{"cond_dim": 256, "widths": [64, 64, 128], "optimizer": "adamw", "lr": 0.0031, "grad_clip": 5.0, "batch_size": 128, "lr_schedule": "cosine"}
Rows from block 4 of a small class-conditioned image diffusion model, named by matrix and row number. Rows with one number belong to one channel. Each number is 200 + 30 x the weight over its row's rms, rounded and kept within 0 to 999. All counts start at 0. After the name is the row's rms in percent of the matrix's.
After each channel's rows are labels from the 100 images, of 14976 (inputs lightly noised), where the channel reaches its highest value: "strongest on" is what is common among them. Only what is clearly more common there than usual is listed. The data: capsule endoscopy frames (Kvasir-Capsule).
# convs0: first 3x3 conv (model.mid.0.convs.0.weight, 128x128x3x3, standardized in use, each kernel summed), inputs 64-127
# convs1: second 3x3 conv (model.mid.0.convs.1.weight, 128x128x3x3, standardized in use, transposed, each kernel summed), outputs 64-127

convs0.17,115,194,201,197,188,178,210,150,186,195,160,227,202,198,184,188,189,193,221,201,182,165,176,206,249,200,196,239,209,202,191,178,167,218,249,205,182,211,179,166,244,188,211,214,196,194,205,192,148,231,210,199,224,159,198,156,220,101,206,192,169,218,175,214,181
convs1.17,081,235,233,180,263,218,245,213,263,216,208,225,217,188,162,186,202,232,205,263,160,203,260,202,165,114,253,196,204,242,236,199,216,188,245,171,212,162,150,244,194,186,224,167,191,218,165,185,198,185,232,154,216,217,173,154,216,151,180,200,191,239,200,230,165
strongest on: finding: reduced mucosal view

convs0.39,103,202,211,186,145,169,212,221,153,179,221,207,190,234,162,174,182,164,166,216,212,227,207,176,186,163,201,208,207,167,224,193,165,113,176,199,198,255,254,194,166,181,190,153,229,196,163,206,163,203,204,175,182,241,195,264,174,174,182,229,173,218,213,187,258
convs1.39,091,257,168,211,175,215,212,164,201,163,202,194,204,137,163,196,258,232,204,219,218,207,169,177,174,182,243,188,198,157,193,196,186,156,216,257,193,218,194,180,212,185,272,180,165,147,166,171,195,218,133,187,177,181,220,183,163,163,213,199,157,202,206,205,177
strongest on: finding: angiectasia

convs0.86,079,173,245,217,203,222,180,224,230,140,235,226,208,214,200,178,183,186,212,162,278,242,236,185,163,208,172,180,184,147,196,235,136,216,210,183,236,191,205,148,185,215,219,240,204,172,189,179,232,208,213,164,172,199,215,163,219,185,194,241,264,160,192,237,196
convs1.86,073,155,202,188,211,217,217,234,246,241,168,221,177,222,190,227,245,229,226,194,186,159,197,254,236,207,239,190,227,224,147,163,224,250,206,198,166,188,238,237,195,177,252,221,147,187,163,212,160,209,210,202,222,224,180,251,210,210,216,178,182,269,211,251,191
strongest on: finding: ileocecal valve; finding: reduced mucosal view

convs0.6,091,192,189,211,161,162,182,192,197,183,182,219,153,180,163,154,151,187,225,208,181,138,169,203,159,186,268,227,235,230,212,184,125,173,212,222,205,234,210,225,228,163,172,201,219,215,193,183,121,201,182,222,218,230,214,231,178,159,174,239,173,230,249,232,207
convs1.6,078,224,167,196,217,190,221,212,217,234,172,212,242,203,195,261,119,217,168,189,251,213,230,185,185,139,197,166,184,219,176,184,229,199,173,137,209,148,233,220,185,193,159,214,238,251,204,189,214,159,196,185,219,267,256,212,229,191,178,226,210,161,255,173,189
strongest on: finding: reduced mucosal view; finding: ulcer

convs0.72,088,262,235,202,189,139,170,173,150,189,245,181,214,225,151,207,204,166,126,183,228,202,227,199,141,234,174,220,199,197,202,184,222,193,216,179,154,198,225,203,211,153,200,186,186,194,242,133,206,176,245,181,243,215,236,216,205,216,208,266,183,163,169,234,279
convs1.72,078,182,205,169,175,215,208,181,223,202,171,161,171,191,223,217,213,169,199,208,194,196,167,197,207,210,215,216,219,151,183,246,155,220,188,145,216,183,254,197,212,246,231,236,195,178,214,242,235,231,163,231,160,200,198,225,208,214,241,202,246,193,197,177,177
strongest on: finding: ulcer

convs0.116,110,179,120,208,214,226,179,264,201,162,186,224,230,171,180,182,188,212,216,72,194,212,195,210,240,203,189,224,209,223,201,225,172,180,227,207,192,235,225,209,207,202,218,202,205,253,198,164,235,191,216,227,142,231,210,215,134,259,204,185,201,223,172,215,217
convs1.116,092,216,208,206,204,221,267,218,185,255,240,250,181,208,177,240,212,239,218,196,194,218,200,216,250,210,199,197,128,238,173,174,209,205,202,268,209,269,243,109,166,143,197,217,217,165,197,200,213,187,189,168,200,217,215,190,221,175,238,281,190,219,240,204,220
strongest on: finding: reduced mucosal view

convs0.77,126,226,246,159,191,230,232,136,158,231,197,185,251,225,177,202,224,182,158,178,200,194,205,196,167,207,191,239,193,306,212,246,222,234,211,199,168,163,234,117,205,218,183,231,200,172,192,158,227,230,157,220,147,175,200,222,183,187,233,188,204,213,170,236,257
convs1.77,141,188,203,199,248,139,172,188,214,147,132,204,202,180,167,210,173,129,256,209,190,217,206,204,197,220,241,242,235,149,192,225,211,198,172,201,210,182,154,119,201,185,251,175,224,220,223,146,259,175,177,257,161,190,195,195,213,235,199,191,188,223,192,213,162
strongest on: finding: angiectasia

convs0.117,092,224,217,224,203,203,231,200,167,203,186,195,118,224,198,201,163,174,244,178,141,194,184,178,162,203,232,99,209,181,178,161,181,183,162,138,239,179,252,225,210,229,217,167,222,224,199,141,200,235,172,199,178,211,210,182,218,170,207,266,187,192,159,198,182
convs1.117,115,143,193,169,161,118,183,189,223,207,212,232,229,178,208,182,173,226,213,196,216,218,148,205,184,215,215,248,163,174,221,215,226,204,201,184,191,167,189,207,216,228,142,162,220,158,206,253,191,120,254,184,178,192,147,190,174,260,177,208,248,222,229,181,177
strongest on: finding: blood fresh

convs0.115,088,213,167,147,216,214,187,221,192,206,231,149,191,151,178,197,177,187,201,186,121,222,217,175,225,203,227,210,241,168,228,198,204,240,187,163,248,202,159,172,234,167,231,264,188,198,225,168,202,213,199,153,208,203,142,219,143,182,249,187,241,194,219,149,256
convs1.115,078,187,228,223,169,200,190,211,192,198,195,177,208,203,251,195,228,153,213,189,264,162,220,160,166,222,193,183,186,181,247,205,189,207,249,184,192,225,227,199,163,170,184,217,213,218,220,209,192,167,213,210,201,246,232,217,183,192,158,174,188,266,142,186,220
strongest on: finding: reduced mucosal view

convs0.2,119,187,194,185,141,188,217,265,228,230,117,186,208,217,224,251,226,212,254,199,191,199,234,207,245,183,214,199,172,215,234,173,209,192,155,186,171,208,215,148,218,207,212,229,199,192,213,179,193,252,196,193,165,236,198,202,145,140,179,200,219,157,154,160,221
convs1.2,118,219,192,150,211,175,151,199,232,205,168,208,198,193,147,182,240,124,211,145,221,221,204,184,197,218,137,205,193,204,210,179,133,212,226,194,235,215,172,213,190,237,219,186,241,179,190,232,184,159,252,163,250,177,225,185,199,152,212,204,207,191,241,190,211
strongest on: finding: ulcer

convs0.84,097,125,158,204,153,231,236,227,177,218,134,241,215,215,190,190,180,204,238,177,237,182,173,225,241,199,160,176,249,224,206,221,211,208,206,176,208,220,241,194,207,180,216,256,221,198,192,149,232,182,209,183,178,175,245,218,206,230,208,219,180,182,226,206,225
convs1.84,109,196,194,194,146,148,211,174,184,185,178,199,231,174,183,195,199,178,200,204,212,171,232,193,179,201,186,146,218,228,170,154,187,220,226,260,188,164,229,194,157,193,190,166,222,211,185,167,214,214,221,215,265,230,210,187,214,134,233,237,251,158,179,217,173
strongest on: finding: angiectasia

convs0.12,132,176,214,226,158,214,225,216,228,196,160,260,169,187,198,176,210,178,147,148,169,233,250,238,227,205,186,214,227,156,241,209,234,154,192,168,211,214,227,184,249,210,193,247,220,211,228,186,142,224,190,252,216,245,205,241,183,150,218,182,211,233,226,168,245
convs1.12,122,276,204,185,171,273,151,190,193,161,215,210,187,230,183,186,160,159,228,236,162,208,173,170,211,191,224,230,180,188,237,219,208,212,224,248,217,163,225,197,221,231,239,245,199,147,201,197,200,191,190,218,217,175,171,192,229,187,150,190,199,248,207,211,211
strongest on: finding: reduced mucosal view

convs0.108,116,229,220,187,187,200,139,137,225,174,231,238,228,233,222,225,223,140,225,208,223,174,225,196,240,203,182,211,150,289,224,204,240,223,217,188,205,193,204,187,192,182,210,193,165,138,206,215,200,127,188,166,198,199,184,196,215,218,200,203,221,130,216,199,188
convs1.108,124,190,157,167,225,187,216,233,148,185,237,205,214,230,210,213,218,230,212,174,184,205,210,249,246,184,227,219,204,134,238,206,183,207,241,171,193,245,195,155,173,196,133,248,194,137,206,204,226,272,221,193,173,156,190,198,219,139,147,224,170,179,188,180,162
strongest on: finding: pylorus

convs0.101,119,203,184,217,156,238,221,203,173,206,193,139,203,222,173,201,170,220,208,254,172,209,196,213,141,202,217,187,211,200,183,193,170,246,216,222,191,220,197,244,205,207,183,185,221,202,210,138,210,151,202,249,193,193,195,194,215,234,213,232,225,185,226,189,203
convs1.101,146,174,208,192,206,231,140,194,263,209,231,216,209,150,204,170,171,132,166,218,166,172,207,168,165,221,213,217,154,210,171,187,212,186,172,159,203,190,187,234,188,224,197,204,110,187,175,159,215,190,151,183,190,166,181,200,194,198,217,162,217,141,195,165,207
strongest on: finding: pylorus

convs0.16,110,236,214,136,168,186,170,203,210,184,220,162,258,120,196,156,195,208,184,186,180,187,248,191,230,194,208,254,223,225,197,209,218,238,204,232,167,173,187,148,206,183,203,216,189,138,188,180,239,161,169,215,149,195,221,229,228,215,209,271,240,154,199,222,216
convs1.16,108,203,223,196,191,189,201,232,159,254,204,224,173,203,187,252,187,241,230,230,194,149,170,215,206,199,263,203,179,238,222,248,276,200,205,224,195,204,171,135,204,207,210,184,198,172,199,193,209,215,195,204,116,173,225,166,163,208,233,215,242,186,227,230,200
strongest on: finding: ileocecal valve

convs0.50,094,215,240,223,225,188,200,225,200,169,197,204,208,210,162,173,142,201,184,182,156,253,198,230,231,151,180,115,225,198,231,180,247,195,222,153,250,195,203,189,180,134,207,169,217,182,203,164,212,204,255,195,241,218,197,181,188,192,215,157,203,239,194,167,201
convs1.50,099,200,245,225,239,195,207,271,226,193,207,216,238,205,174,187,183,199,276,213,226,194,216,237,240,225,222,236,252,250,224,232,244,196,203,211,240,192,277,187,212,215,231,163,222,201,230,242,177,212,206,245,207,213,230,248,246,187,231,148,200,238,208,250,236
strongest on: finding: ileocecal valve

convs0.7,090,177,195,170,174,222,254,159,242,185,156,146,211,148,232,176,194,248,160,215,175,204,209,241,256,245,156,252,195,152,196,205,261,244,237,245,250,177,171,219,186,136,189,175,261,214,230,225,196,180,211,183,190,208,188,153,200,201,179,189,208,234,227,189,154
convs1.7,088,209,206,202,217,191,196,225,216,189,215,197,191,170,192,151,201,194,204,128,215,218,165,190,230,243,203,246,146,206,209,182,263,194,217,221,107,199,229,156,200,187,226,266,190,153,128,172,157,243,178,218,186,193,199,167,165,223,197,255,229,222,207,203,163
strongest on: finding: ileocecal valve

convs0.93,099,171,207,153,192,227,208,232,172,154,202,187,279,219,235,212,160,204,186,205,224,172,192,213,195,194,115,184,193,212,229,238,188,219,166,239,215,213,192,193,186,178,216,171,219,209,203,251,160,193,205,224,207,196,187,262,241,167,182,215,174,191,210,235,236
convs1.93,073,168,202,231,249,161,195,145,257,193,248,217,220,194,151,248,165,258,204,237,211,204,179,186,201,164,193,214,225,183,181,197,202,170,202,212,161,219,161,222,254,185,205,236,204,197,219,241,195,192,186,170,178,206,180,248,233,219,207,249,214,226,210,255,257
strongest on: finding: reduced mucosal view; finding: ileocecal valve

convs0.9,085,218,200,216,210,149,193,223,185,194,191,202,171,208,208,228,147,154,256,217,208,141,242,216,209,172,209,226,216,175,181,190,181,189,209,230,191,216,165,185,172,170,174,165,163,239,222,243,128,203,248,224,207,206,181,152,248,124,177,165,145,189,167,185,183
convs1.9,079,203,199,181,160,192,172,169,169,166,259,192,195,202,230,183,200,175,167,181,224,235,253,186,208,193,196,240,257,248,197,186,213,213,241,184,176,156,220,267,212,240,205,221,248,166,228,244,171,147,227,195,199,247,152,219,237,254,272,221,214,218,227,171,243
strongest on: finding: reduced mucosal view

convs0.11,101,221,173,184,137,163,205,116,203,203,172,160,183,166,207,195,195,224,126,233,181,159,188,148,178,228,204,227,278,185,184,238,210,184,204,188,191,194,197,183,224,235,200,216,189,208,189,223,208,183,179,184,190,217,230,170,226,193,217,173,209,168,193,240,172
convs1.11,100,256,204,252,145,146,191,184,225,228,192,168,190,200,234,177,215,266,211,207,212,229,221,179,201,205,274,184,255,179,183,251,207,187,219,177,197,257,164,212,192,174,254,249,230,174,191,208,179,157,194,188,181,207,181,223,176,224,199,208,218,251,167,180,180
strongest on: finding: reduced mucosal view

convs0.60,083,126,227,198,200,206,199,176,138,249,193,187,171,221,232,187,172,187,158,207,196,181,247,188,210,179,170,160,166,181,158,273,193,207,251,226,212,224,242,207,232,153,216,224,187,171,221,150,216,198,263,169,209,162,213,243,187,203,188,230,158,229,199,201,230
convs1.60,100,260,189,228,199,215,202,201,156,218,179,198,198,217,183,241,154,227,184,192,171,235,202,233,255,175,160,222,244,256,196,226,193,207,217,217,205,144,265,192,188,188,196,169,249,177,248,179,199,209,202,203,176,189,232,189,227,214,210,223,154,200,197,148,180
strongest on: finding: angiectasia

convs0.54,102,142,219,141,140,217,211,200,175,179,143,203,229,256,154,237,175,156,215,205,201,153,223,266,245,155,166,195,159,251,186,184,187,202,211,185,168,215,207,142,217,244,209,253,202,218,198,220,156,239,221,164,246,229,258,212,224,107,235,219,210,241,197,211,218
convs1.54,088,217,189,226,241,227,172,239,216,211,165,213,209,208,227,145,234,188,139,172,200,187,241,176,290,195,204,180,189,171,244,166,223,204,207,182,191,206,183,144,236,218,204,186,135,188,197,224,217,160,202,210,187,180,201,239,206,132,184,173,189,232,187,196,197
strongest on: finding: ulcer

convs0.58,099,191,223,169,146,226,241,201,137,183,219,179,203,184,235,219,202,190,182,182,213,279,194,215,208,169,226,207,176,226,226,176,185,230,182,231,190,189,285,147,195,248,180,206,189,182,186,207,191,179,184,214,189,250,170,228,232,196,198,211,254,164,164,167,240
convs1.58,086,224,162,187,164,214,195,204,215,213,189,158,245,237,265,206,244,141,202,198,213,166,196,200,201,195,179,169,213,215,218,164,181,219,172,191,179,204,156,256,204,210,200,181,271,195,230,247,178,166,151,218,236,261,189,163,204,176,214,201,198,202,204,161,215
strongest on: finding: ulcer

convs0.34,088,194,202,193,210,233,192,189,198,202,205,172,196,219,196,242,208,158,166,228,198,159,233,216,258,198,191,170,203,198,221,176,195,203,124,195,227,182,270,169,239,191,198,205,209,218,250,154,220,184,254,220,200,209,194,202,182,139,171,275,215,219,231,218,229
convs1.34,091,209,164,163,234,210,169,164,177,219,215,217,213,201,263,200,202,199,196,176,151,211,162,201,139,227,169,183,184,210,179,226,262,244,163,225,211,172,226,192,197,228,153,210,204,220,204,205,246,249,220,224,157,229,188,221,218,217,195,178,157,184,206,220,225
strongest on: finding: ileocecal valve

convs0.121,108,235,166,219,219,199,210,195,199,204,233,230,229,198,201,204,173,222,191,132,198,202,199,223,163,205,201,229,179,219,199,208,223,161,205,177,191,198,145,168,191,138,193,201,217,224,216,191,206,225,230,237,171,222,206,185,181,226,197,176,197,225,163,215,222
convs1.121,087,140,225,219,202,240,191,178,214,221,172,200,227,198,217,189,195,194,248,182,172,101,210,202,209,199,195,228,122,201,244,245,220,197,229,190,210,232,222,233,227,266,198,176,221,207,275,194,186,189,215,168,173,191,228,213,208,232,227,158,228,216,185,219,208
strongest on: finding: ileocecal valve

convs0.3,101,220,159,127,243,195,189,209,189,230,146,164,183,211,183,218,192,192,213,183,141,210,214,247,177,250,183,238,188,239,181,161,188,196,145,260,220,97,228,208,225,215,185,186,257,206,179,183,192,201,173,205,139,178,160,215,197,247,177,198,229,224,166,193,172
convs1.3,095,204,169,238,231,209,185,216,216,232,231,242,210,208,178,141,201,234,231,223,169,234,169,154,155,182,249,223,211,230,229,161,185,233,171,211,176,235,184,218,183,172,243,223,155,184,191,152,199,204,217,240,244,189,228,183,197,226,174,192,204,229,235,122,231
strongest on: finding: ileocecal valve

convs0.127,117,215,149,224,213,233,197,149,199,199,180,207,175,151,186,210,170,222,140,129,192,159,161,184,228,203,172,173,234,266,174,227,234,177,191,176,205,194,204,220,237,221,214,200,189,190,181,221,243,234,240,212,240,158,235,240,134,243,251,138,187,214,180,195,196
convs1.127,088,261,188,231,160,228,213,207,191,185,191,230,225,172,236,192,162,177,236,227,151,146,193,199,214,181,202,189,183,279,163,184,220,262,236,229,179,251,232,200,217,181,174,164,196,203,183,191,196,178,235,264,254,183,217,210,200,182,205,179,216,177,217,231,144
strongest on: finding: foreign body

convs0.5,088,194,204,195,234,131,223,167,188,179,244,221,209,155,196,183,161,158,201,262,167,205,188,160,186,217,188,224,226,192,204,184,196,170,217,198,221,185,172,226,192,169,179,223,204,225,178,193,182,218,146,195,221,151,221,159,233,178,145,178,145,195,208,228,171
convs1.5,068,234,200,229,209,243,211,241,205,224,182,177,227,214,227,178,223,185,228,208,203,194,187,189,188,227,227,243,208,210,185,265,204,199,235,235,206,233,224,282,206,237,224,210,182,197,195,214,244,268,197,220,234,225,172,193,173,244,179,218,240,200,191,195,235
strongest on: finding: foreign body

convs0.79,102,231,194,206,151,211,234,183,187,221,206,178,144,134,191,208,209,196,129,246,213,176,187,132,234,180,204,188,281,212,205,214,252,204,192,170,220,169,214,191,195,233,205,238,173,209,173,188,279,179,156,160,191,207,209,194,123,161,198,227,229,176,173,232,210
convs1.79,082,179,155,199,158,167,174,189,169,177,158,196,209,255,234,198,185,179,225,196,190,193,147,256,249,217,222,221,176,132,206,183,197,154,187,239,194,203,216,179,227,184,186,207,201,218,177,240,183,216,230,203,206,242,188,201,207,210,155,168,173,249,154,201,217
strongest on: finding: ulcer

convs0.46,098,200,180,191,168,247,196,169,190,169,229,218,190,160,199,176,212,162,182,238,163,163,207,182,218,223,214,176,214,227,218,219,243,192,213,227,189,211,217,171,242,189,210,234,210,221,187,186,196,130,213,205,184,165,228,219,161,144,229,196,209,227,232,184,279
convs1.46,086,205,230,257,204,215,245,207,213,207,175,211,191,242,202,203,179,217,219,154,192,166,251,240,178,205,260,210,199,164,231,228,213,212,269,156,155,172,167,175,181,189,212,295,187,196,196,164,198,159,224,212,226,186,204,214,214,225,227,226,215,185,231,183,180
strongest on: finding: foreign body

convs0.71,082,167,193,195,143,205,184,220,177,205,192,171,228,226,217,201,207,212,161,258,216,207,198,174,158,139,181,197,202,220,251,148,186,244,226,179,252,175,163,178,228,198,197,143,183,188,236,146,239,152,183,170,168,198,209,234,208,211,211,221,228,185,238,215,121
convs1.71,121,217,198,177,243,200,172,196,218,151,231,231,166,182,202,173,197,186,188,221,270,186,189,204,185,204,152,162,146,201,215,227,181,229,199,181,258,248,205,168,221,196,240,191,241,157,237,230,187,230,216,215,224,194,210,212,161,220,182,247,193,119,198,211,213
strongest on: finding: foreign body

convs0.51,106,203,69,182,251,190,206,207,179,183,219,191,234,188,202,228,185,207,175,73,213,253,192,210,200,195,217,172,182,236,204,212,252,187,207,221,226,154,218,177,221,199,217,222,214,214,222,192,196,188,197,188,203,207,181,218,177,182,194,227,198,202,179,213,261
convs1.51,095,180,256,193,207,257,173,142,245,166,164,202,168,184,140,200,127,214,211,247,191,167,188,192,218,165,170,194,168,186,236,191,207,187,133,168,179,204,238,151,222,217,177,207,156,151,187,184,177,158,195,221,171,176,191,229,163,262,149,223,232,182,171,194,221
strongest on: finding: blood fresh

convs0.104,092,170,182,156,168,243,229,254,221,204,220,118,228,230,207,221,249,238,219,175,177,215,209,226,216,203,222,193,217,201,204,202,192,217,183,174,241,184,216,205,207,168,202,167,224,204,157,176,214,129,212,212,133,177,191,186,151,123,198,214,158,239,197,141,169
convs1.104,130,237,214,227,183,215,174,173,187,128,179,212,191,108,241,187,223,156,213,194,172,213,187,244,154,195,180,162,161,226,150,208,172,160,196,227,175,209,258,209,211,184,181,222,182,209,181,145,244,198,174,207,206,205,188,162,168,208,178,133,189,214,181,205,194
strongest on: finding: pylorus

convs0.35,075,190,217,209,208,223,173,168,208,203,235,215,171,227,193,238,190,196,158,218,152,159,233,204,212,243,217,192,230,225,229,187,190,175,143,217,175,208,171,200,213,161,193,230,158,240,195,184,210,176,246,246,172,195,234,232,249,224,250,209,210,226,198,208,190
convs1.35,067,246,213,217,219,180,184,129,230,256,235,162,193,232,145,227,228,276,208,219,234,177,209,228,171,197,184,162,244,159,151,155,151,183,216,173,260,187,227,279,194,157,210,213,188,198,191,132,162,209,233,188,196,181,228,222,189,176,200,194,209,164,199,142,189
strongest on: finding: reduced mucosal view

convs0.19,101,166,220,180,218,208,232,241,224,169,209,235,261,262,210,217,202,219,225,189,179,195,216,252,161,165,226,161,197,210,178,177,228,187,207,222,194,189,256,174,175,169,168,210,190,202,216,181,139,219,206,237,227,183,174,213,233,206,195,139,190,206,161,194,159
convs1.19,105,172,242,215,243,226,158,209,236,209,164,185,215,143,197,189,206,218,208,222,211,244,187,245,200,188,196,227,168,223,206,191,156,201,178,166,251,225,182,189,210,192,216,215,177,204,227,157,163,125,140,200,265,153,184,150,155,162,183,197,186,215,214,216,149
strongest on: finding: reduced mucosal view; finding: ulcer

convs0.10,089,233,242,212,179,191,207,226,170,232,169,209,176,161,183,186,206,159,151,153,195,263,224,263,251,175,201,173,145,201,188,240,230,225,186,207,212,200,208,232,216,204,189,233,214,179,239,199,195,230,240,170,234,189,227,171,187,185,194,172,227,215,188,204,195
convs1.10,094,181,228,214,206,208,186,178,233,201,191,143,190,208,191,209,216,214,196,191,231,141,180,176,195,179,174,201,219,202,176,168,175,198,207,184,194,136,241,193,229,189,205,238,246,225,172,268,148,158,127,243,201,192,195,222,252,234,177,246,152,245,214,211,224
strongest on: finding: ulcer; finding: ileocecal valve

convs0.102,102,193,186,177,184,199,230,284,193,219,153,167,207,223,195,239,139,206,215,159,222,261,214,236,227,218,138,229,138,176,223,198,159,206,171,180,251,234,200,167,207,205,207,184,177,140,202,171,218,244,249,207,137,193,231,192,180,177,196,153,216,178,249,225,175
convs1.102,089,239,212,202,205,207,185,219,173,199,161,194,176,170,189,156,208,190,214,195,198,220,176,202,130,205,170,164,233,225,162,208,201,155,178,208,163,184,244,159,217,228,172,187,230,237,206,178,184,211,185,170,200,212,162,176,166,193,242,171,196,224,239,170,176
strongest on: finding: ileocecal valve

convs0.94,101,262,136,189,200,210,241,165,171,146,232,212,168,206,171,155,174,148,215,164,178,151,172,233,174,207,195,131,215,125,156,214,206,189,190,163,223,214,185,204,171,229,199,166,208,167,187,187,193,184,260,208,240,139,182,198,208,161,216,194,150,194,177,185,202
convs1.94,078,192,165,230,222,278,168,229,220,273,236,219,238,199,195,242,177,225,194,224,206,200,172,181,266,186,241,255,156,230,232,228,227,190,219,206,233,224,234,187,273,165,204,196,185,186,205,202,196,231,189,196,216,228,269,191,152,199,272,176,183,176,165,209,189
strongest on: finding: blood fresh