Rows from block 4 of a small class-conditioned image diffusion model, named by matrix and row number. Rows with one number belong to one channel. Each number is 128 + 24 x the weight over its row's rms, rounded and kept within 0 to 255. All counts start at 0. Numbers have three digits each.
After each channel's rows are labels from the 100 images, of 14976 (inputs lightly noised), where the channel reaches its highest value: "strongest on" is what is common among them; "patch colour" is the nearest of a few named colours to the mean colour under the peak. Only what is clearly more common there than usual is listed. The data: capsule endoscopy frames (Kvasir-Capsule). In brackets: how many of the 100.
# convs0: first 3x3 conv (model.mid.0.convs.0.weight, 128x128x3x3, standardized in use, each kernel summed), inputs 0-63
# convs1: second 3x3 conv (model.mid.0.convs.1.weight, 128x128x3x3, standardized in use, transposed, each kernel summed), outputs 0-63

convs0.72:142109145095083110121089138153170132109158141092143131165147131109154135143140140162135127129121095134117126139140132146105055154103140103144138112113147155161139112125136115121150128138141116
convs1.72:097084117148131138141111100119084140131096114184097160068135120122144143109134084139134114156148150164127129131099111116204128179109130178115145138186143140150109121140134154150168121146166141
strongest on: finding: ulcer (29)
patch colour: orange (29)

convs0.79:139124111134163114138119135132127124165165166096110111099128139177138160090133117116123120099160150089121116130131126132115116121134115148144097138069138101146144109150182115141134128160133137
convs1.79:092139116100073088090129088126120138108130099088112123186130098103120107124080103142127109120119136168156107122119128108126116080169148074118140089143100171137110141115097115111145105112131113
strongest on: finding: ulcer (30)
patch colour: grey (27)

convs0.25:134147138162141099129135140149162144139131116115106159164140120162117113175125091116124149161137178053097131069131117118112101109145180122152152120146120116133121118148115110117152127124136150
convs1.25:168093115152098114159071112123143141130185176124152125107121076098123133129110111124133114132074128155146172084124126131153111149125112151133123148105128156161136170138140145144104112136169118
strongest on: finding: ileocecal valve (100)
patch colour: orange (61)

convs0.10:109153130142149108136144107120147159111165119089112065102160166106106111112128145143169128115079149089156059133171088167123121111114160105144092125126122125088136132157110161137135112153142114
convs1.10:099127137117102129121129133134099137140100126177148143141096083045131115148113074135128135093091135116090132104146146139108141133156127103129121113147087115160121144164148167106132120129140160
strongest on: finding: ulcer (44); finding: ileocecal valve (40)
patch colour: orange (29)

convs0.34:135147166092145153087137098103114095149083132073138157147140119106116136146123100058176136164148126125128128101139138118107117106118161113163111136101128122148076142127108109142119145125156172
convs1.34:098095123115157136121106150111130161111121069146116155142094113182120139110099138084186121164124130112135132141129116116142169089178148132165140105187123141108125106122128104163126151159085134
strongest on: finding: ileocecal valve (84)
patch colour: orange (44)

convs0.53:122103150116114132120070106107118159118118142106134159156147152176117074110109116120122127152092138108112106170080138138137122123119154083148128106154145109118124111121087124128126092148163136
convs1.53:137094146128133123130101125109157132154164140141161114164144157135111125112164128151098127147130118113163189131136104158133107147136095129126116116184076123146137146119133124122108152145130117
strongest on: finding: ileocecal valve (89)
patch colour: pink (50)

convs0.5:065162131116173112141093133181142155097111138113124116129145130177122156153123162110162173127152191109091112100089130129162152136140140120152140088149109133124076130112120143144124134104122130
convs1.5:104116116103158121125098145131113144112128096087128125120148120102124148170142182128132154150169136106130120092138128165129090113064160154127133127115060135085107076114101133128116148151156177
strongest on: finding: foreign body (85)
patch colour: orange (39); grey (29)

convs0.77:118070120126125116151111114123154140121119130109159099123135105128131147124141085119092172095150147094126131158085133109093132095135158138146126153117177133140154137126122134168120131135134121
convs1.77:123097103120122112153144135162133125106104158154129096133104149117160141141176136132104143129144116124121075135141120108127145130103125122120093108073107084156125103120114151117131126115066125
strongest on: finding: angiectasia (56)
patch colour: orange (42)

convs0.68:111116129128126129147118112121125115148105151108104113132128150135159107094142108108118128139100109169133168197154157132101114156126125140137126103159128171187137144150155144101108133168159118
convs1.68:132117111155112134154117145116147139143097148124139093088148134153155152168151157163165147112151117152119118121132134136138125165121138136163139130129178132078182145141155141106152182104137148
strongest on: finding: ileocecal valve (35)
patch colour: black (44)

convs0.50:137165146166151091124116129151156111066147143131152150124102122120099138123074146110118127137107124163153144127094093150138107125155115083177143109108114132172153122138119137118191128106131101
convs1.50:146133130144102141103150134135125151090141152137159107103154125125116112163161134108122110112151096101133120114175106117132119149069112125156102129122111139110103166121089162146139150120080134
strongest on: finding: ileocecal valve (100)
patch colour: black (53)

convs0.101:140113124175147113145127109126134124139115111122140114152127094099141137125156125118106141160167128129121099113156179113044096160199097139112086128064139096151080137140148090154101089155113121
convs1.101:131137123098082105132121149135130135116119180140110139133105156139133129107152091119149121114152100145142092127128078150180120180068132158156135110142144156162134145167158138104151133123167136
strongest on: finding: pylorus (26)
patch colour: pink (27)

convs0.86:171145157115111130130073110137123125155136156131156115132139097126148146132163141075122131080129091151165117127133130120124088186107093093153137107128105133098124123119145098098143103167157122
convs1.86:093077104117151132093088144120129131101147144132106129089120129163132120136121153150187137151119129123130126114190108076128093100110171116120136119140139130135092125133119141173150155147097130
strongest on: finding: ileocecal valve (56); finding: reduced mucosal view (38)
patch colour: black (26)

convs0.85:151129136103108078141109147144159129149138140109146115112147132133113141129133098146154122134184122076112113132154119125104081147132159124107111091136131109146156136152126095130125201151117135
convs1.85:171131148147086115150158118096148165084134152145131083137143140099132153167122139123129149162139142169109155143111163095130087150120158124165167144146118144153120142104138160114062094129129102
strongest on: finding: ileocecal valve (45)
patch colour: orange (39); black (29)

convs0.28:113122069108145118116177158131095120114103129121153120132116137134161117084148142139080097142108132145111141121148109121149121098126138141126163090151120092122137144154162115127107136124155147
convs1.28:131131100105124123094091117089151086142122190130116113164129088146131102160116101141150113121123115089110090143104142133140121150159143128098074119165141128130087147171138119100165131118109129
strongest on: finding: angiectasia (28)
patch colour: orange (38)

convs0.111:166141118110006150163133108145131082129169126141140159136130113130145114145130112133135127137166153124151107108125120118114124142127134144130125099080184095154084154122093136106152124129124144
convs1.111:157118141116127115122120146138105136106099083132117107123111117100141125166078090127107108139130131110135112079178153140097130167161143096124124095142111134117144144131076121129123142151167144
strongest on: finding: foreign body (55)
patch colour: grey (30)

convs0.42:123127140148107133120121126152168105135140112141134133137131095128111137156130150111118166126162123165158156142176132120140157144089150114160061130130164159087136152138072131139095143097153129
convs1.42:119108121152149155076090119127113132105122130164133113132123126134103153166074099145079121102124118091123103159130161144149138105129119126109111084114108107121125146124122096139111130132083118
strongest on: finding: angiectasia (42)
patch colour: orange (53)